config.toml
vocab_size = 1482
momentum = 0.85
nesterov = true
lr_schedule = "cosine"
Rows from block 5 of the text encoder, named by matrix and row number. Rows with one number belong to one neuron. Each number is 128 + 24 x the weight over its row's rms, rounded and kept within 0 to 255. All counts start at 0. Numbers have three digits each. After the name is the row's rms in percent of the matrix's.
# fc1: MLP up (text_encoder.blocks.5.mlp.fc1.weight, 576x192), inputs 0-95
# fc2: MLP down (text_encoder.blocks.5.mlp.fc2.weight, 192x576, transposed), outputs 0-95
fc1.373 114:132155136133143117169111149112112099118111075101104099101144120155191110120138119118127129171142091146108150142088065112132125175124138113114169090124153155160163088147117112106073115125142114163132125130106118121228105143094126134165118146129121143151175100138118103107143090112109123142
fc2.373 118:133157095162112126133114152086126106144181090118122107113174136177122114137090162107141139126149135168125152116154105127125123116121135154115149091133149138134141110123092106138099146159131133133143141156151086113169152123102107127152119125124073145168172126122108131134130118114109144068
fc1.374 106:139162134104144131168144080110120152145078140145139117155129124094152150130103145159154108134143144106114120119066134142096052189140058150123121130132155086123147107147125116136098126110113108125122102114131127083120136088101082126137144074124122081153158157125145113121122106115111110168
fc2.374 112:126129124131141169168174119102132130148078112157148135151142135122139116162101141131135160106135144057130100143119149141110113170141091137132088115156147081117123180147122132151127124104119142130139147106105103088106163088118106135123152063123079077175128130094117125116114141131102124122
fc1.375 087:115115135104127164138133183183117096122099131146132118129139120089085147106125130148100136133146141138117119095140159150171095107120173123137113148148155109147131128110107142134090121118138155123127131144175114132128085124102147104145130124124135180130122126162096139120118134130092131131
fc2.375 090:152114072122123125139144124185141130143116135121133129149132113114133105109159130106134114117133122185081124098111105165189131137094146130154117134122108107135121125099105144128104085129132125143094117125187155150148085134141129133136095156096134146117142154175093181130102124114070121112
fc1.376 094:136117136109153150104148107145141134133144144135114126109131103147175184123102119138164151091134078088148129120137100132123160135095115159151150118125130096119134118169146131127095106122122124088172093125143132095134114130146131140147139113196121144111113147132103103128141130137137123174
fc2.376 089:144118145125107176147135089130134138120142115137111135118135141067151172105127096163183147135114117152116110147141128122153127133095111172129169109126117158108074126207125151128117139115129140161104098129165087107125132172125139158133077120123128126163101142147101139142143123097126122137
fc1.377 088:148110105165113153158090071146112093137123134115105146101096139141129112156128121093146135102142143150170116126107157148108160145152127127177112053101068114080143098121124136159134119130105163131127140178114108135078148120109101120122127175137085136135150096148135161103149163105123154128
fc2.377 083:135122132139107124167130111084100096083129184088136147103131134115131094114171101128161131104153156148142101124147144147129107131193136121126117093132114138139120105152116144136157126146141093140150121141124165079097128192088125097103144148102123113160123137142124160129132121125162128115
fc1.378 118:096184116116118159087132152162097087115121100126172114121093082094097070125148157131098157188112149137130159118127085130112176113147152164128169135125110136172112126090184165161122113132098110053129116127118141136150143136152124109127122125126094135120162105130148089139162135087153091100
fc2.378 115:113129124145153162124137177124101136105132105123132141128107129132104087136118139120098145129094134122105107122131118117180118118151150128122144139142111149150090124132163143130138109150136178076148126115117116136127142114111123121148124100074089105093177124107157114078130129142129138115
fc1.379 132:104111129103154132112155132160151067159096160163124139128134189044106118108083131085132115140129081082115137148114116077140115119152128122105144105121136102100106117127103150138080155167103099115145113108133121121086123086150082120131127116146112138132131170142123136104103134127106140105
fc2.379 139:150127116127149126146191128187167105137090180161112122129140126050138097140114142084142112151131130114105133143119110097139139096099125113124126119141140097100112109113138139141099148147128121112106112104128128134101153086141114145107142096166118126114117145145094104090105100137108145096
fc1.380 099:152134100111096104111126124091185086111106169143129121112081103117138147090156125146105084128109101148135124096094110111080140128080098108078139124123140121124119090156154164144123146160115159146108145123135153086104149111136145121157124163129133131116113124163134154192159165143103109127
fc2.380 106:184108108125174117096122097082167162156132141158136166130112126138116147110161109090118110118067114142109154115103165127096127086129085095132130131141141156095142105184136145128097140142134127116115155128136175083107161131098138130126116160138132112122077184120128166194139154094099136145
fc1.381 105:117130137140129104103098090150142094141166120108149094111116111124098132156055082104165131144127105114183150114116086093130113152139092108120133122128096119181110090143086160132126125128111112119113094129112130136119069132107104117102119125138159177170133130124110164104129136147167152131
fc2.381 108:136116131123154113145097108132122130129163132128167087144121123117105074096124107169138110124125167133128159125102098097140121112178188106116143109154134145181104128127132170110131154119113116141087121124095105169112158136098174172082133096147137138130127144185124101104124092129116147119
fc1.382 088:171166141114143113133104073161124125114138132132184118146095117069104125116122104137117135135119133147078128113105167103148136137135097100131187140131136113172106112145104121142152120086121109115146096127106152146140091137146108145159133193145114149118130104178130172104124122133135116084
fc2.382 099:124125141108141129145105105135130145143132131119149133093117131087077102105163147148148104103076143092112131125102161123161133127117125088136140166132138146154131127157093106120146141097093097134123124112115106149108078098095143164119142123193103147150120115185138155116141105139150160105
fc1.383 081:149132161151144093135147126124159071127091164122129151097137092108148159142124135137138099108141140148127106126134148119137135148104127155109163089177122146155157100136114119082113154108128108086105084135136147081155137125154109089171128124081129130145105172153124137095107115157116169129
fc2.383 080:167101149155128132129150098129126091115089136087133131096100153157097117119113171120131127074102145116103146078176162148133109127137159110129154124161136130118133133161152141116127109116173077120082140128136143102152095137134135106148171134054127141177120120179145130168136138146121094108
fc1.384 099:110097105120127077144172163162108137064100116134139088116092147104141100149109102109147133151171116103121120083123132146094112174109104131115163069143112140137128071126089097123109094124135161141106143179139105123148100132120094139120111152149122096153142133115141143137103168131139165119
fc2.384 089:124105084111151113105149148085119123123139131124129112134103168165175126155117110138100144139154119104082133092118130166128107158109111143148164125103118127128127103122119086125183072157132156123109169171125109178125129165123137164124143134106120115159121125080128150115120140138168136113
fc1.385 108:125165129155196043143158104114087141141100138127138175151122128125107163149104120154135094101107123151123111122121143129140107166153100107102137148134124155118131110135116139134121095113114136142106087134158127153149137099115155130171105158106131138116144122118137111144130183141088109140
fc2.385 100:132142155169167071161138105102133134130136127132131197121172121142122136141118134120111116096120105133129093108129162154139129152186103128117107138126119187069109141117080135113115104139143150120097121127162103110144147081143161132150134124170103104143109121101126140105075146144105141119
fc1.386 081:172154166156112137107140148167141117133107110140110122140192107108110141127142142146110139121129101186131139150075134138135144128134113156134123091153101181116079138137090126129093105119102152128134144089093127149144140115120094123109091110162129113111083149118136142146148120144154113085
fc2.386 078:141105132128114150096129127145123131135152093134137140132170140136145168118176157174162131106125131160166146137097139156159099110138131150111100130145112127138074103171093117123088123106098147101133130103082118114140114097104119109105101122132123118099090154123164121140177170119158118118
fc1.387 085:131152131151132127113151111135081129136120116151132143110151162106145130140148108115158084141129135157159118139125110135101158123134132113149160099155141090118174103143150115131110128099132126102139100117120137151139135155128125091156140116109101138127146150122104136127117192086126088115
fc2.387 086:128161133150111158115120146138085106139145146135146097119173115128170097187141149102162120126120149121121081124144127115107160112109136102153167112132140140133119122105137142112120144106126161116189137118078104133140097118138110092148131165163107127149127155150097115142115163091139098112
fc1.388 093:110127167133135166157118134152072159100145150136084090109119128115110117130141152108137107155075135093149181052165115126139108166140137123111116144127143109134113133115128120123125110119116135149121127141093149077104094100131103110111188170134129141143141111137105123133127109126157177109
fc2.388 098:130126117127133165128147159102093130132106158094097096130106128108120130134156128118104099134124137140114167103182127143157107170111129065133117116181131104110070146123144099087106092154140164106155112155111141109158118076156143098110144126126126146129108133115112155141127121175129163109
fc1.389 108:105084144140115155151131117116115109125131121122121114127126128121114114142086091166156115155154094145135155092116093135131112141055110128139155144150124103121103154087142140149134105146137124113132109103108112122130138131105088130155144068117123180157154163104105200172151089153125132110
fc2.389 099:089092122176129126148127106144079149138128119097100090116141155085147106173109059109109126105109114156112137126146106173174096135120152142153123130141169111169160159117127129131127114131157143132146135129107131115130127129143129114139163106121133138122135125131108108126107109160134141105
fc1.390 079:106141115169145119162137119117159137123120142121137122134124141130142166165115118104118108123178075137154180150112135158186084161105159129127139133122132163166124161096126124113148095113126140127098099149149097154147129098147155140139120109137109133158107146124127128088157169080170115088
fc2.390 084:130119112154117166141132115147126108180145148136129130112150101108146160159121110130105081098129125107115166108140139158111113160118133098097155100104144156118115175102105162112123119082135122121117130166138097123124130089094180109089086108133113115150122138120107138067177176086146163111
fc1.391 087:119150124136151111133122113112161107094130126095080123151149132157183133154114075141124107137131141123119153096148104116177121134107143100087124126114135140127100101154101114120177116138089129163114110097113103088173130105183186139182167129146124186159168095101152122118159103125120133107
fc2.391 082:142141114148133154138123141124156119117133120076107166127143146126128123113121133093100127076147134136081182101113112117139161158088113114139120107155130169157132122074090135109144131130127100143098137161111068089143153067124134108123101149119108123105180134119156123129167130099168099132
fc1.392 116:131160145118133170120118119191112093114138095134123104133137127092151145120152098149131153128109141119127151130114152112129138112124126111161158172126144083143128135131122136140125098133099167114109150161106148103117156114123110105172142106153134156113126096122121181135082084135106144121
fc2.392 096:107155171092126122106118096141140143150136079120124134118127119136172150134160072132114135126098121114098125135123138088108126157159127114182131129118139097123186187113133146092128075175133130109094134127093132139079131144148127159136137118121154141128132076127136137123139074138076131146
fc1.393 101:120124134137186118107097131107127123137124151136146152142121141150136112140124139094095144116104151170119134126111101112155097182152139145116180142146113133095091153069142119092116132153129113119137121174141154132169103153132122100168117126080109142156146113094125154133166146122109149111
fc2.393 089:140132135140156124115138098133150093133146152098121141137137122100126100136135143113104141129069119126119166123125128129133139143117142169107159156176093112115169141089143120093083152152154101123118097172161128104107127147131130128156139171128135141159159137131102160129155135138146144138
fc1.394 083:102129152130157134143116111163130139118090157113124137107135108114092164121124141113116185133114121102119109148089142114162097121111127157155157148099109132129105105125124126084083131117144156115131144135119112156105094105119118161160119116161146118129153110129141137111114133079118095127
fc2.394 090:103117102146137129147100126142146110161122122143146124134099135093095126111146115118095159148137135115141144072110096117125076106148152117143126191133097133132097105163147086132117110141126157142134152135124131144159130127095144190137113109195132109096159104131091140167117097127109091112
fc1.395 101:094086193132137149120137123140141138123121093108085147166132122144114150135123099158119147104140140087122127125113170105124166111110138122131147126108140100152116132126164132156128138110100145137119125165152091131148128079098151080157169137137134135109132129148119112125162090109121148121
fc2.395 100:115113157108160145119129135141118107138156109138087129173127108116108173120081091178131143134134130069112117113142135084147132120091151130123137133094150092150125158118170134090128122139117134187119121151103120154177122143111127114129117100175127126135093088155110098105105134084139153105
fc1.396 096:089143136130133142128114116125085144103100111138112109132081150115158096132163152133112159130152141179141147107120122095120114117142130087103119134098133142096172144146136166111137109102129133098119143131113157161168142120138146156132174128133112062137117128095121143132106133142130115101
fc2.396 082:134150146142155153134125132105113117110156114118108087150103145106116117130174134141094122073129121118126134144163125124086094155139095104123137108126123117099132123092109125084102124161119112140113107147109174147143156102163137157164173141121138093138133097116089153100122121159145123111
fc1.397 107:127171122138124119124127150128146108114119166149087118133127148140134102107119134106169092121132090135075148150145119128143165094162120122129126087127122144118129125142108127134130138119104063151080103129114086126174139134135091117102122148119158075167139131135153141093144106129116121144
fc2.397 107:132154090135144109130119155140141136095125146120069099108134131195097114113111124133130125134116131136109148142141075124168138081152148141120110129162161136135161109129100117117122174139103061123084132136099109103154136112143108098131119131126118103150145149164121142116137115134116109128
fc1.398 103:128136101119116097130120109123063089074140125163125116110106130140148152147143129082146128140134170141141137115114126153136102145113131144152124158148109083090100131123127076117148073127158151136113128129136124131107148168113132119126108145155154135150098112140114083153129113105151103125
fc2.398 088:149145184123159097131113095117099096102139097169099113130094132123174133171094149074167137138104126156173141101123114142145101121144117123135146158206137086104118102131131094121173121120125134134105152105119109143122138144117108130117127157122159135148105065155088119124167140093175088116
fc1.399 083:153138129121108120130098125132131125137155147139128121145126148204144126109117116175144115103147124136106187092104145128120123157099086131158120141111119163116103155102142104143121177148125112164135159170123150134153148063156102116149131157130163101147124134174152134138134112126138135107
fc2.399 086:115139129119121142135122157133098136081103097129131137147099143163180172163138118159149113111155112109163106131131092108135116143102095127184109159114129135118128153139137105120140146096147105126125159106168158126150106094149148149151146141113124084121102163117135111124112164118096144111
fc1.400 099:130134091128111159137147137149092171127113161097157088162145148145124096154122136167089151144155120146114156127123101115140072185115143099077151128109168111118120114152091144127135091156112127118126127120110119121133113104113128148123110103150099127138093132119125150131133143127148102166
fc2.400 089:127085134118147183104130169158143123147081137154148121145174149099082064176132155179142138111136117130130110145126157114128127150137147117163123130140136125142114135138100089082116116135148137104134186148088110133104145128119119181104138126134094102126130125132138096130102145131129103148
fc1.401 093:137119163118169128126168182104133121135145148122131105169135153110112193151147144071162132156176123139137099118116104167091163152118116114098118139161122169102103136129091149126102110155123143101153130121113124140170116139110109140109149133135123083104136117122141146096131142149126077152
fc2.401 092:171157147136162108118166172109113124094139103096121136143144132134130120130148132069124131120161124131128100133119141126119130158124188094130155124138116168132118085130104114141102090136113166096142162125115146109158134115139114134097163108149125107125130100121148120139080133112089138124
fc1.402 086:159143117102104114113131080159115124114118083113107132142157128139108116121149118140114166145122110131085114111160146104131181172083121115125133138118140115129153167184161144129091113150109125121169148126140097076107100142117146110125108117089155140157151142160135168099135123126145094095
fc2.402 097:129099089152105138143106133114145140148135074096074132133162114110115145112127151139131147105095135109110159135112125153117118143108138119160113125149120123147150094149186122119130117172116156145146119132116102105155142139134149166129145116115130116137124110123124107076124105126134106142
fc1.403 086:106149151118079119126121113116115150125114091149181146136124110136105102159140120088084118162135145077139112161119157147104142100123182201142153113125128159124164141155149143139129155128126124105158143125120172191129098114112108148101107116135140153104103116128118122107146128085148108102
fc2.403 083:130119137125097145098155098132130133105113109118133163142159147160071108139149155139106133139153105087096119159134141132156154130135156147151135088130113172097142131153130145133140064116127120144148117124083147154113099116107159109118072123114120144118098107129113130101122094140154128134
fc1.404 086:106118118159098172119176142121126165101126099138119105102119172112085124148151109133131164117119113118145154101157119104100123163174116127153105115122126144137125089092100140145129150096151132127080124150145150141108133096070129100158135127111140094137121143135119148083153162104109108122
fc2.404 084:106142144132139162120160120150124144048122124128074135134126120121118133099133101157128145120104130110130146092167122131098145143194134125124124156141176124135135080126084134134118098134154125074123130149126164143069113124096146149127141099102107086127144092125122167113131162140114121140
fc1.405 096:131096110150096110088134145151126128102107122141125153121116124157133118131127080144127145128157150147141137126136119067177155142148107190130114139148117111072104120126131142140150128110119096138148123090129105065111168115103082185118121136101122117117157144188110122136131073151121162166
fc2.405 096:123145127081111121089148134132134146131117127144155161125079117153126139155113075144133145146150097135115098128165151137125139133118095123168109129172118126121128110103107155117169111137104121114140140119103144081099107102118147171118155138090132112091168142107166122185131145106125126135