config.yaml
dataset: "photos of plants and fungi (iNaturalist)"
crop_scale_min: 1
encoder_kernel_size: 3
text_encoder_layers: 8
text_encoder_activation: "quick_gelu"
text_encoder_head_dim: 64
text_encoder_qk_norm: false
text_encoder_layer_scale_init: 0.1
text_encoder_parallel_block: false
residual_init: "none"
muon_scale: "original"
orthogonalizer: "polar_express"
weight_decay: 0.01
adamw_weight_decay_other_params: 0
Rows from block 4 of the text encoder, named by matrix and row number. Rows with one number belong to one neuron. Each number is 500 + 25 x the weight over its row's rms, rounded and kept within 0 to 999. All counts start at 0. Numbers have three digits each. After the name is the row's rms in percent of the matrix's.
# fc1: MLP up (text_encoder.blocks.4.mlp.fc1.weight, 576x192), inputs 0-95
# fc2: MLP down (text_encoder.blocks.4.mlp.fc2.weight, 192x576, transposed), outputs 0-95
fc1.405 109:519465508469523494465496582500508478487534433496533495485515533484485457510458457498499490522552496524506540505501483490489506527510484505539483498504517473442490443466496508529528560529525499470522488477484477511477502475534484526437541489512492476496486497533434510505532506549465489500
fc1.406 097:496519477455521505498481500496491532479475474496512505538464552493524520514449506481492506498472473495505483521507521486512503482505509519494531510508517464491484523492506530522483501477490476487496553521520559475545542476534529533452509480487496486486491527486433491491468513526443457490
fc1.407 116:500570497476511505477428521495453432455503487511478514506480483529525535498501496453517513521495506498479492554531536517504481490479485510460484523462496467521496521487474551534524531462458514473542483462522522489468453517483482505522514497489514503507530489502471530482513488536498488492
fc1.408 099:493472547497513490503462473430490469502470521516455471502495563531495487533507487540511476501508502466502539516482483501520504515536488514520509477524490481508471527523504479476447487472506476496526504521534536481472513486503501505533515492520512529501485465490512508533498557502472494495
fc1.409 089:469516500470496504482500517464540510523520484528526445547495501437512476477550541519482513462484461529506517492465468497468507496470496511502467502482483525507505442510471544528534498478526496526483523527502507483498510513513490527483464518512503515474524465507516450489553507496506535487
fc1.410 075:497491489508499449536478529495519482535496466529524506475535515524500506555533507477431513526473504507529464512495469465462511491524497488518477459516575496500463531520483463480485476488467470515492502478485499494504483497478482519518510510531540521509496525513522479509505512467511519485
fc1.411 095:520497504510528491528542527495481515516507432485541501553459490477503532484510492491460495496485486478492529534513507503509512499486522513496516437479512460543480515486480483464537505460458486496533433521501522533534501494522524518529515544499534481510552529483502529521466489498497482457
fc1.412 078:529510485530484513497467472499497515477515495484470484508492503521483509528509506490508462468543496500492498480522545472485485507509492522517474522545435483520480486464474508452496522507503459522468498475477511434531500471552549482513502452499493518485484506516531460520475507445472456495
fc1.413 088:476520554496563497513498489509489476466522578454510498473477497491500505510504506495519466471458526500532542476503534486502495500490502502502501482494501525489493539526538446454480518501520514467518484466486529492512521487511486508498497534507513470462486502533472501468473449509427537498
fc1.414 087:496503503504512496460514472504503545478517473494531468509498549475495478517513529517530492507499476551525527526510495449500473493474486524492499543483486487539471482509440528529517519503505505505491513496480489494508537488484504509506485491493510544464530465551460505488479530533545499509
fc1.415 082:530554490503536535521473495522492494486520531505499504466530506529523529549492478481492519444529442504542487497501528497474533486474445461450523523516489477532507495522541439492543472459508506508464459498457509493498509494471495489517459509506508506517504478488463522508511525498487525477
fc1.416 071:469478503498497528517509467494485484518492500500549488469501475513472475482461508449521482475510509529487558443527492487520519487489490533501493514482469466535505492482515530532509483535492504479479509536531528513476463482507521501518485481519541536498503541530460481453477526489538510509
fc1.417 119:456531498491482508524468493482540484524529503527519489493454493519489493503527504506530495532472520507509505513512484492552488451515491521497488477552499467537503505512510483499483471506479430475498494462553433475528514503538457509497475520498482514512506497494514471528550487510536497512
fc1.418 124:482517500491498514509476550493512470526494480521509512488471512494509473531522463477495510467486488503535500527516492487492478482464510511518493497534524529533506502512445530540476506491492483499490496484498513519515440472447469497470521473468526534504513491484535506474474483500499515530
fc1.419 108:517499515470552500469525494542504510518555520472478438510547511449511517506531487494527491481450487493474519530505515462494483512528517555484501516473505487493534505501465495530485497530531510485452504500494477540524490509489486530480481509510549486476500509510529473536488503495548517509
fc1.420 126:509474496476502508465474533483476482430481517505537485460530508530517522531511493527457492517497489497513521474528487475493478489483505537508511488517490444450515509496484488499515517498475500492485498509553505465486463493501482519458484463516513470501512542566474496507511495482489555460
fc1.421 103:487515537502494493544488509467536459493506510488490477503496524526497520542470522495502516493499503528489507526497473507526496531470500496467468502499485543510467546475514522500463494466562483505484515531494447481518521520526494486471528534519433501492521481543505504524530525509476476518
fc1.422 094:489553549484516461523459475524539509483499495502505507486489499556463502548511462557505506523491518499479474524496504509476491514481480525517539499541491483494496513548497520482515518508498458531513552498485522510491472481497503516511490567545531498497531495519482513509497524516517484486
fc1.423 099:524513472443515471499487534507511476491526573467471501480451479481523514476496500481474510532513481489472485536541459506502490510454497505475521463506503511454533490489493497489496504498439482519505493495513469569440484495527509508466487488478496505453516497499490522494539561475473498507
fc1.424 079:467533511513524486474517525500515538530467517467479514496471507473524506496495486460489477496501516510477493528516470495513559569506463489440462489512504526501502469510505487478508500477530527513465505519467497460469498535504457486526509523487526494478489493528552489483505553500517494524
fc1.425 092:481496507474528486520470469477491512449534503492482528534523493472497495500493517501508490503529508526548505471502489520503503525479507472488515504517437496450516483510448516491528467510508463498483455459474489533510516491558510464503484480482495530465483482554522524480483505494471484501
fc1.426 079:477506495473492488502484528502478483540491500502532464494517470505489458480481486456480506518474496522508534526482499484543544503489464495512471481507503518480553517530524517439510486490460460475515485528482513472521485483541526491485519525473511521530508509528531520491509507487526449502
fc1.427 088:473493518496489505501479519464513488493432495493467512498527502498487560471484475507473504461509442467525490504494474523495480513511484522464457462527495499471531537504521517529507494500494503489540509450503482482481524468476487553491534543462502477522503520488501525440470515464533479524
fc1.428 103:497491509476536456511449472510498546488510557464495536480483491488517489543487499473482485510471479488505495468494537548520506512493520466435537515545512500507513534482489469532504521492466495531477475521525497503470482500455495505490448521484533494483512499501535492470527535504532472473
fc1.429 087:507520543498522485519513510470515527499466486488529497547499527463499461497494525507498493527500463477507481461564508496512482554506486536492465492497523453485528473484527513468490482460507479502461463519524501541460456504526486494480518462511487510504536530512483526512498511504495495470
fc1.430 105:497526491520538497470510522476520530475530517470495481471464459520490488489499468497505487498497460484527526504483494459501540463491511517459485503477514475523526522523460537529512524544521495476504491522461504527514505498561518492473511510510504466481532427522500496570488543513509514508
fc1.431 106:489524505446501558507524531441519468518484519500499531504516476521485498534490464461476493507527481480501520530500515493507507470480495501473543475547499467514506443504491451546455535491496423502531522527473499493516491477507517530519536495488484527472514519506499535520487525484521483498
fc1.432 080:495475520489525496486554531528497514485534497480525511482526539490507507465485511467472513490513566458524489479509524450508523485516512534495492491486532513498495545551508508489494528506530479482476505497483534467496441482446447524532489535529515513517500470560476489482488514511499475515
fc1.433 089:473447550475501516469499481493505466483492480487497496484518502487529487532478496550465514492478505470513539493504477483471465495523563522502500486481516492519485454525475517495494488484492507506478487517474453538572521498474482484523507523520534485526492515481501517502477501490532478526
fc1.434 131:518519502511506479509526484471485508455505487450538513483493494491497498532477493488542496505468508478534465516509525508483482498499461520509511511491454501464550511488493533541482482472493510508478509478459528549490504476498483515521524548465515541509454516480512492482491512451522487510
fc1.435 080:505526522482508476523539472529512461510480542475461486489476499521494482505452501485497451519516524502467491491511500495531512542478501509490458482500508538547520483472476483513509482468514485433457480547490491495530464504498524465505502523458477484459513519534535496483498515487528471519
fc1.436 115:509501474498525525507520437460462478464491540543510464496556514496446487514449532511445505494554471485489527490524520485510452525507485488526528443479515487469563486490467499500575505514527489546500535495502499502483460525522494516503476521496499516505492510548517464491463531495487551457
fc2.405 110:528489479490499476493482583525505496488513504460458507508488512520498496506507467514489500451540537464537487498514557515567499526506472509514486483519524507458502470437490517512509484541505508503535513525468502470471467540504517560491514522473491444513521483522474484502495475525506501473
fc2.406 086:510505488471498511456545467445469506518496517478519517540486494475523471557452471492517517517504465479513507527470513481485479495522512521508467503482464485471515537498554490536455489497504499512528566502510512484540539511490499543487516527504473482498463512473502493464504508513454490490
fc2.407 101:499504495470511481454468468489489455478496494542487563493504520488513514519502464473530494514531488489475467523519522524513503450488502476497491489461497477477486484501479554515522509445491514493524511459518472469494491516527452555536530511514530521507503503472483551531513533542516537512
fc2.408 099:472475527490517481507493471434544447520482507486492461513478538520505527512506483491489509503497480468514482501467478476538520491509499499497496474504492487551474508522477486473520503493516486521532470503495554483465476493511485536568487491514501537490512509469444524522481495496444505560
fc2.409 087:514478448492506543485517463454504477560530502524519513538492518471487525499530549505500479480478475510498515516486435498460483506476449525503490535486488551510501459485508512511530523510443511494519498496501477517510475552503505502530463495486505510469500465518524496497551523496504499493
fc2.410 079:532504492529485521543483473456505549521490481511493522533487483498510501503548538535478482511513518435526531528467480514479495532484512489515486430533543492493522484452492489474516511479491502530528479505494445493525491528469527487505510497501542506463504483479512498495510530516502514490
fc2.411 095:525514515468537501502539487504484499549513474490465557526507460527542527518471516509497530523506496456494477547495505541481500519478546521530507462451538497507482503456507481497512527488463511523515437521466462490480512538490490511493485493523511520512522526482483491510484513511464514503
fc2.412 078:519477468475434506486466438498499509500495485506476470552518508503516501478526534497491460454538492482477504504529543515468537508520497520492486516522487458524502498457481507503514483515490464502452499463499503448487500469529556496509492500483461521499492466511549471500501509487521476465
fc2.413 092:505489467573505482485509505512465499508509515431521454465450493502539514487511504477511452463476488498542521515479494494552503444454487451490514489516481513523473504492565469485499487472530519485487534498511522506491514536526465480499494489457457498445452538493494506493512496505474527460
fc2.414 089:522489452502497524521534468493483527506482495495495478506538523463503507474535488521501540481464460531477532563461518503520484540494467491512499490457509526488498470494502578516532489472503530495529523498513462509472484503480466476482516515505524527499545467487493480491502521496477510476
fc2.415 080:541522483512487546498453521515508536487514511474525459454483517488533495493517503539465481419496504459543511502509492488470487458505507458468542500511477523537482489522550467519523464492488503489495500481529481464492513492457480513497470538514502493469506474461474515482477477530535532530
fc2.416 076:502494494516486519523526480524485472470484486505518461476506486485483501508500518488510466497504478523458527503507482497550502498503510468480497472505465552507501492496504527498560497518494534508501472504518508502534470528538530471510461482510521511521449549491481490525454507500513447495
fc2.417 109:488507460501497517514462568457484475493545500535493491507466474486484472492516531486526487537470503533484503503458503495527528495518498514536461469525487504526517507510518519461498511533492444485489511484540474470497506487520461469489505508494532493532476482502506493475498441515477478478
fc2.418 121:481545469511498510524472516461500509510521494482469520506497509465464450502526499508482521493460506495477520508510497494502493502507521499516520485499500489531498493481490528512493480482490472479521502501524516560509542473450512502484489479471537487509498490465493473492482485545499504528
fc2.419 106:496480478463505492494474464486505485532545494486501442551529514472494543492519511515513522499479458492491501504502515495530499515486495504468509495462519523469490484496521495511455562469485550506452521460510501538526478477465514473486483499486526475482501501462541490494507489458505522495
fc2.420 121:513490482510488488466469482451485520458486531494509540451529509517539520523466527502471488539443519531478508498517511503502497528450512514505534529523492494465503469470465436480525516527473516512513535468502514499482527488534495520472471514529531516512521502536474496513526532508514519500
fc2.421 099:507459498438511525504483516476529512530477502543485493476460524533486506531504475503511517466491472487476471519491522514511489472499498476458502519527490520528485537492497481500545576501504524519502499527510497468508496534504540512495491500488496510466455528515490491502507531500509494528
fc2.422 087:501494503479489473528491518501494519469497442513481499503486495529514467513543483521502491495526486513532486500463486487498499516498446517524515464550488507472480508496501511431528477490481485497491508508526530464513481463496476548474487542519518471511519525502490492531471515516503493520
fc2.423 107:532505487489532473504487508540512493497526600479445460478482466481503526484491532480497511501474489469486511471532475493513502496509474552491509498502515536484544483471473505508480479489438463500500492517506480515456517486512503470440501491494527530462483478501496497477482520511468515475
fc2.424 067:488475503491526493503526505465549515507496523487526478493501530474534500558473482453517540495478490476489481498540519486509460430482531528471489517476473476468507542530540499495531505510523536460481479475450507467536531485520517517475505523514501478487469541501529517504491501473480529492
fc2.425 082:484467455518505525532467464465494530535506505483531497536545515524512486450484471513512505474517481526510490505499511533487493472482464492501526497556470497549508494464470463479511464559489495497496495474496510538512535505546527480479522525487507573490467520513520503484501524494527469490
fc2.426 079:531490461500485517518480514465469515530517512504493480473499525488489479499488510482527513481486457517512494480465487507508505474510503508519446479518496527516505467525555521498528494521518504539509546524458452455495472475523488511520495470504534477516497466494530542464545482500470526540
fc2.427 091:510494534481502495500503522498541510482522489497532514485501537526473525457467509473461473469491482495516479501501490516505462523490537490504488465491499534491516496504535523522500501497512550507535534459514549469497532484515523538480531505450494506532507501494502514503508496449514481486
fc2.428 104:535514478477530474499444514490525500513514536464510519455479468473560496510450467496503469518458479499522498489503528529517517494513532514479547525559517529473482523451495487497546508459470540482471477528502491519478510505488475497492472504507499503496506469473547510487555500533510508481
fc2.429 098:523496541511493514511529483479524544490479502519455505553480494469487465507518491484514502495519503528518468444535497541507442523512466488517467482523511500443504499490519473503475534477490517505451460508547460523479507470520500446437493475492472493523539493509473500490512499490480499475
fc2.430 106:512516467510509526518496518492481484496498514466549459520481491495474479530469519490509520483514500499477485537507526537517514483514472524447465498495525500502522484510478486470489535512497506542490484479489527500464548500506541439503535470510517461477501490466520492528483494542479516463
fc2.431 111:513521517440481530528520504472559506514498535517492477490530515482516537521537511479482496522513521523464506546482535520497513483474532502487525469489502479508474456430480484554484523480519428506496534494508494503523470456500494590521510479486457530458491514501488517500512524486524479529
fc2.432 073:505505500518463465468513524497531493524514492503510490466512506494541512488459493487460535458491522459523481505538529491507500502538489473536507487501485502487493519529498488508500502507509535512468501478506522454470512466491502517524508501499492456488514456507504518460538479502459472510
fc2.433 088:483479530467488512527519473537492475469475483506547503522522504497460497508530496521485530482477504489485496476523527468507519497520553513521501521500489518491502483482539522526480497454473474475449512521504506528476533443450503488500502471523500464533511519466498473514461518500495525515
fc2.434 134:506514501511483494522536504528483465439482491497552497487507469489517465549500500501527494496489498482511490510509468527524464485496448496496510505492492504458540503478512504518506524451481524478532502484456510520481495490512507472528498565510506496558458517469471505510485493458525493506
fc2.435 088:518484490458461457512551465494508473494461513512524475501515519509459459486471514477503478490529454520478494486482513508523502495502528527485500488513504544541538488473489512517496463491502482474489474553506497474536489505496532508483506476463507511499510497548541472527460515542471499544
fc2.436 132:489510476493531559481511508500471513477504504511507515500523524504467489482474498528476514471546482501475534512485490517486453497534452505528511434530483514505528495461465538510545545497493488552499529478521479496530439528501483488487471473510492495487469525483507463526474527482475542514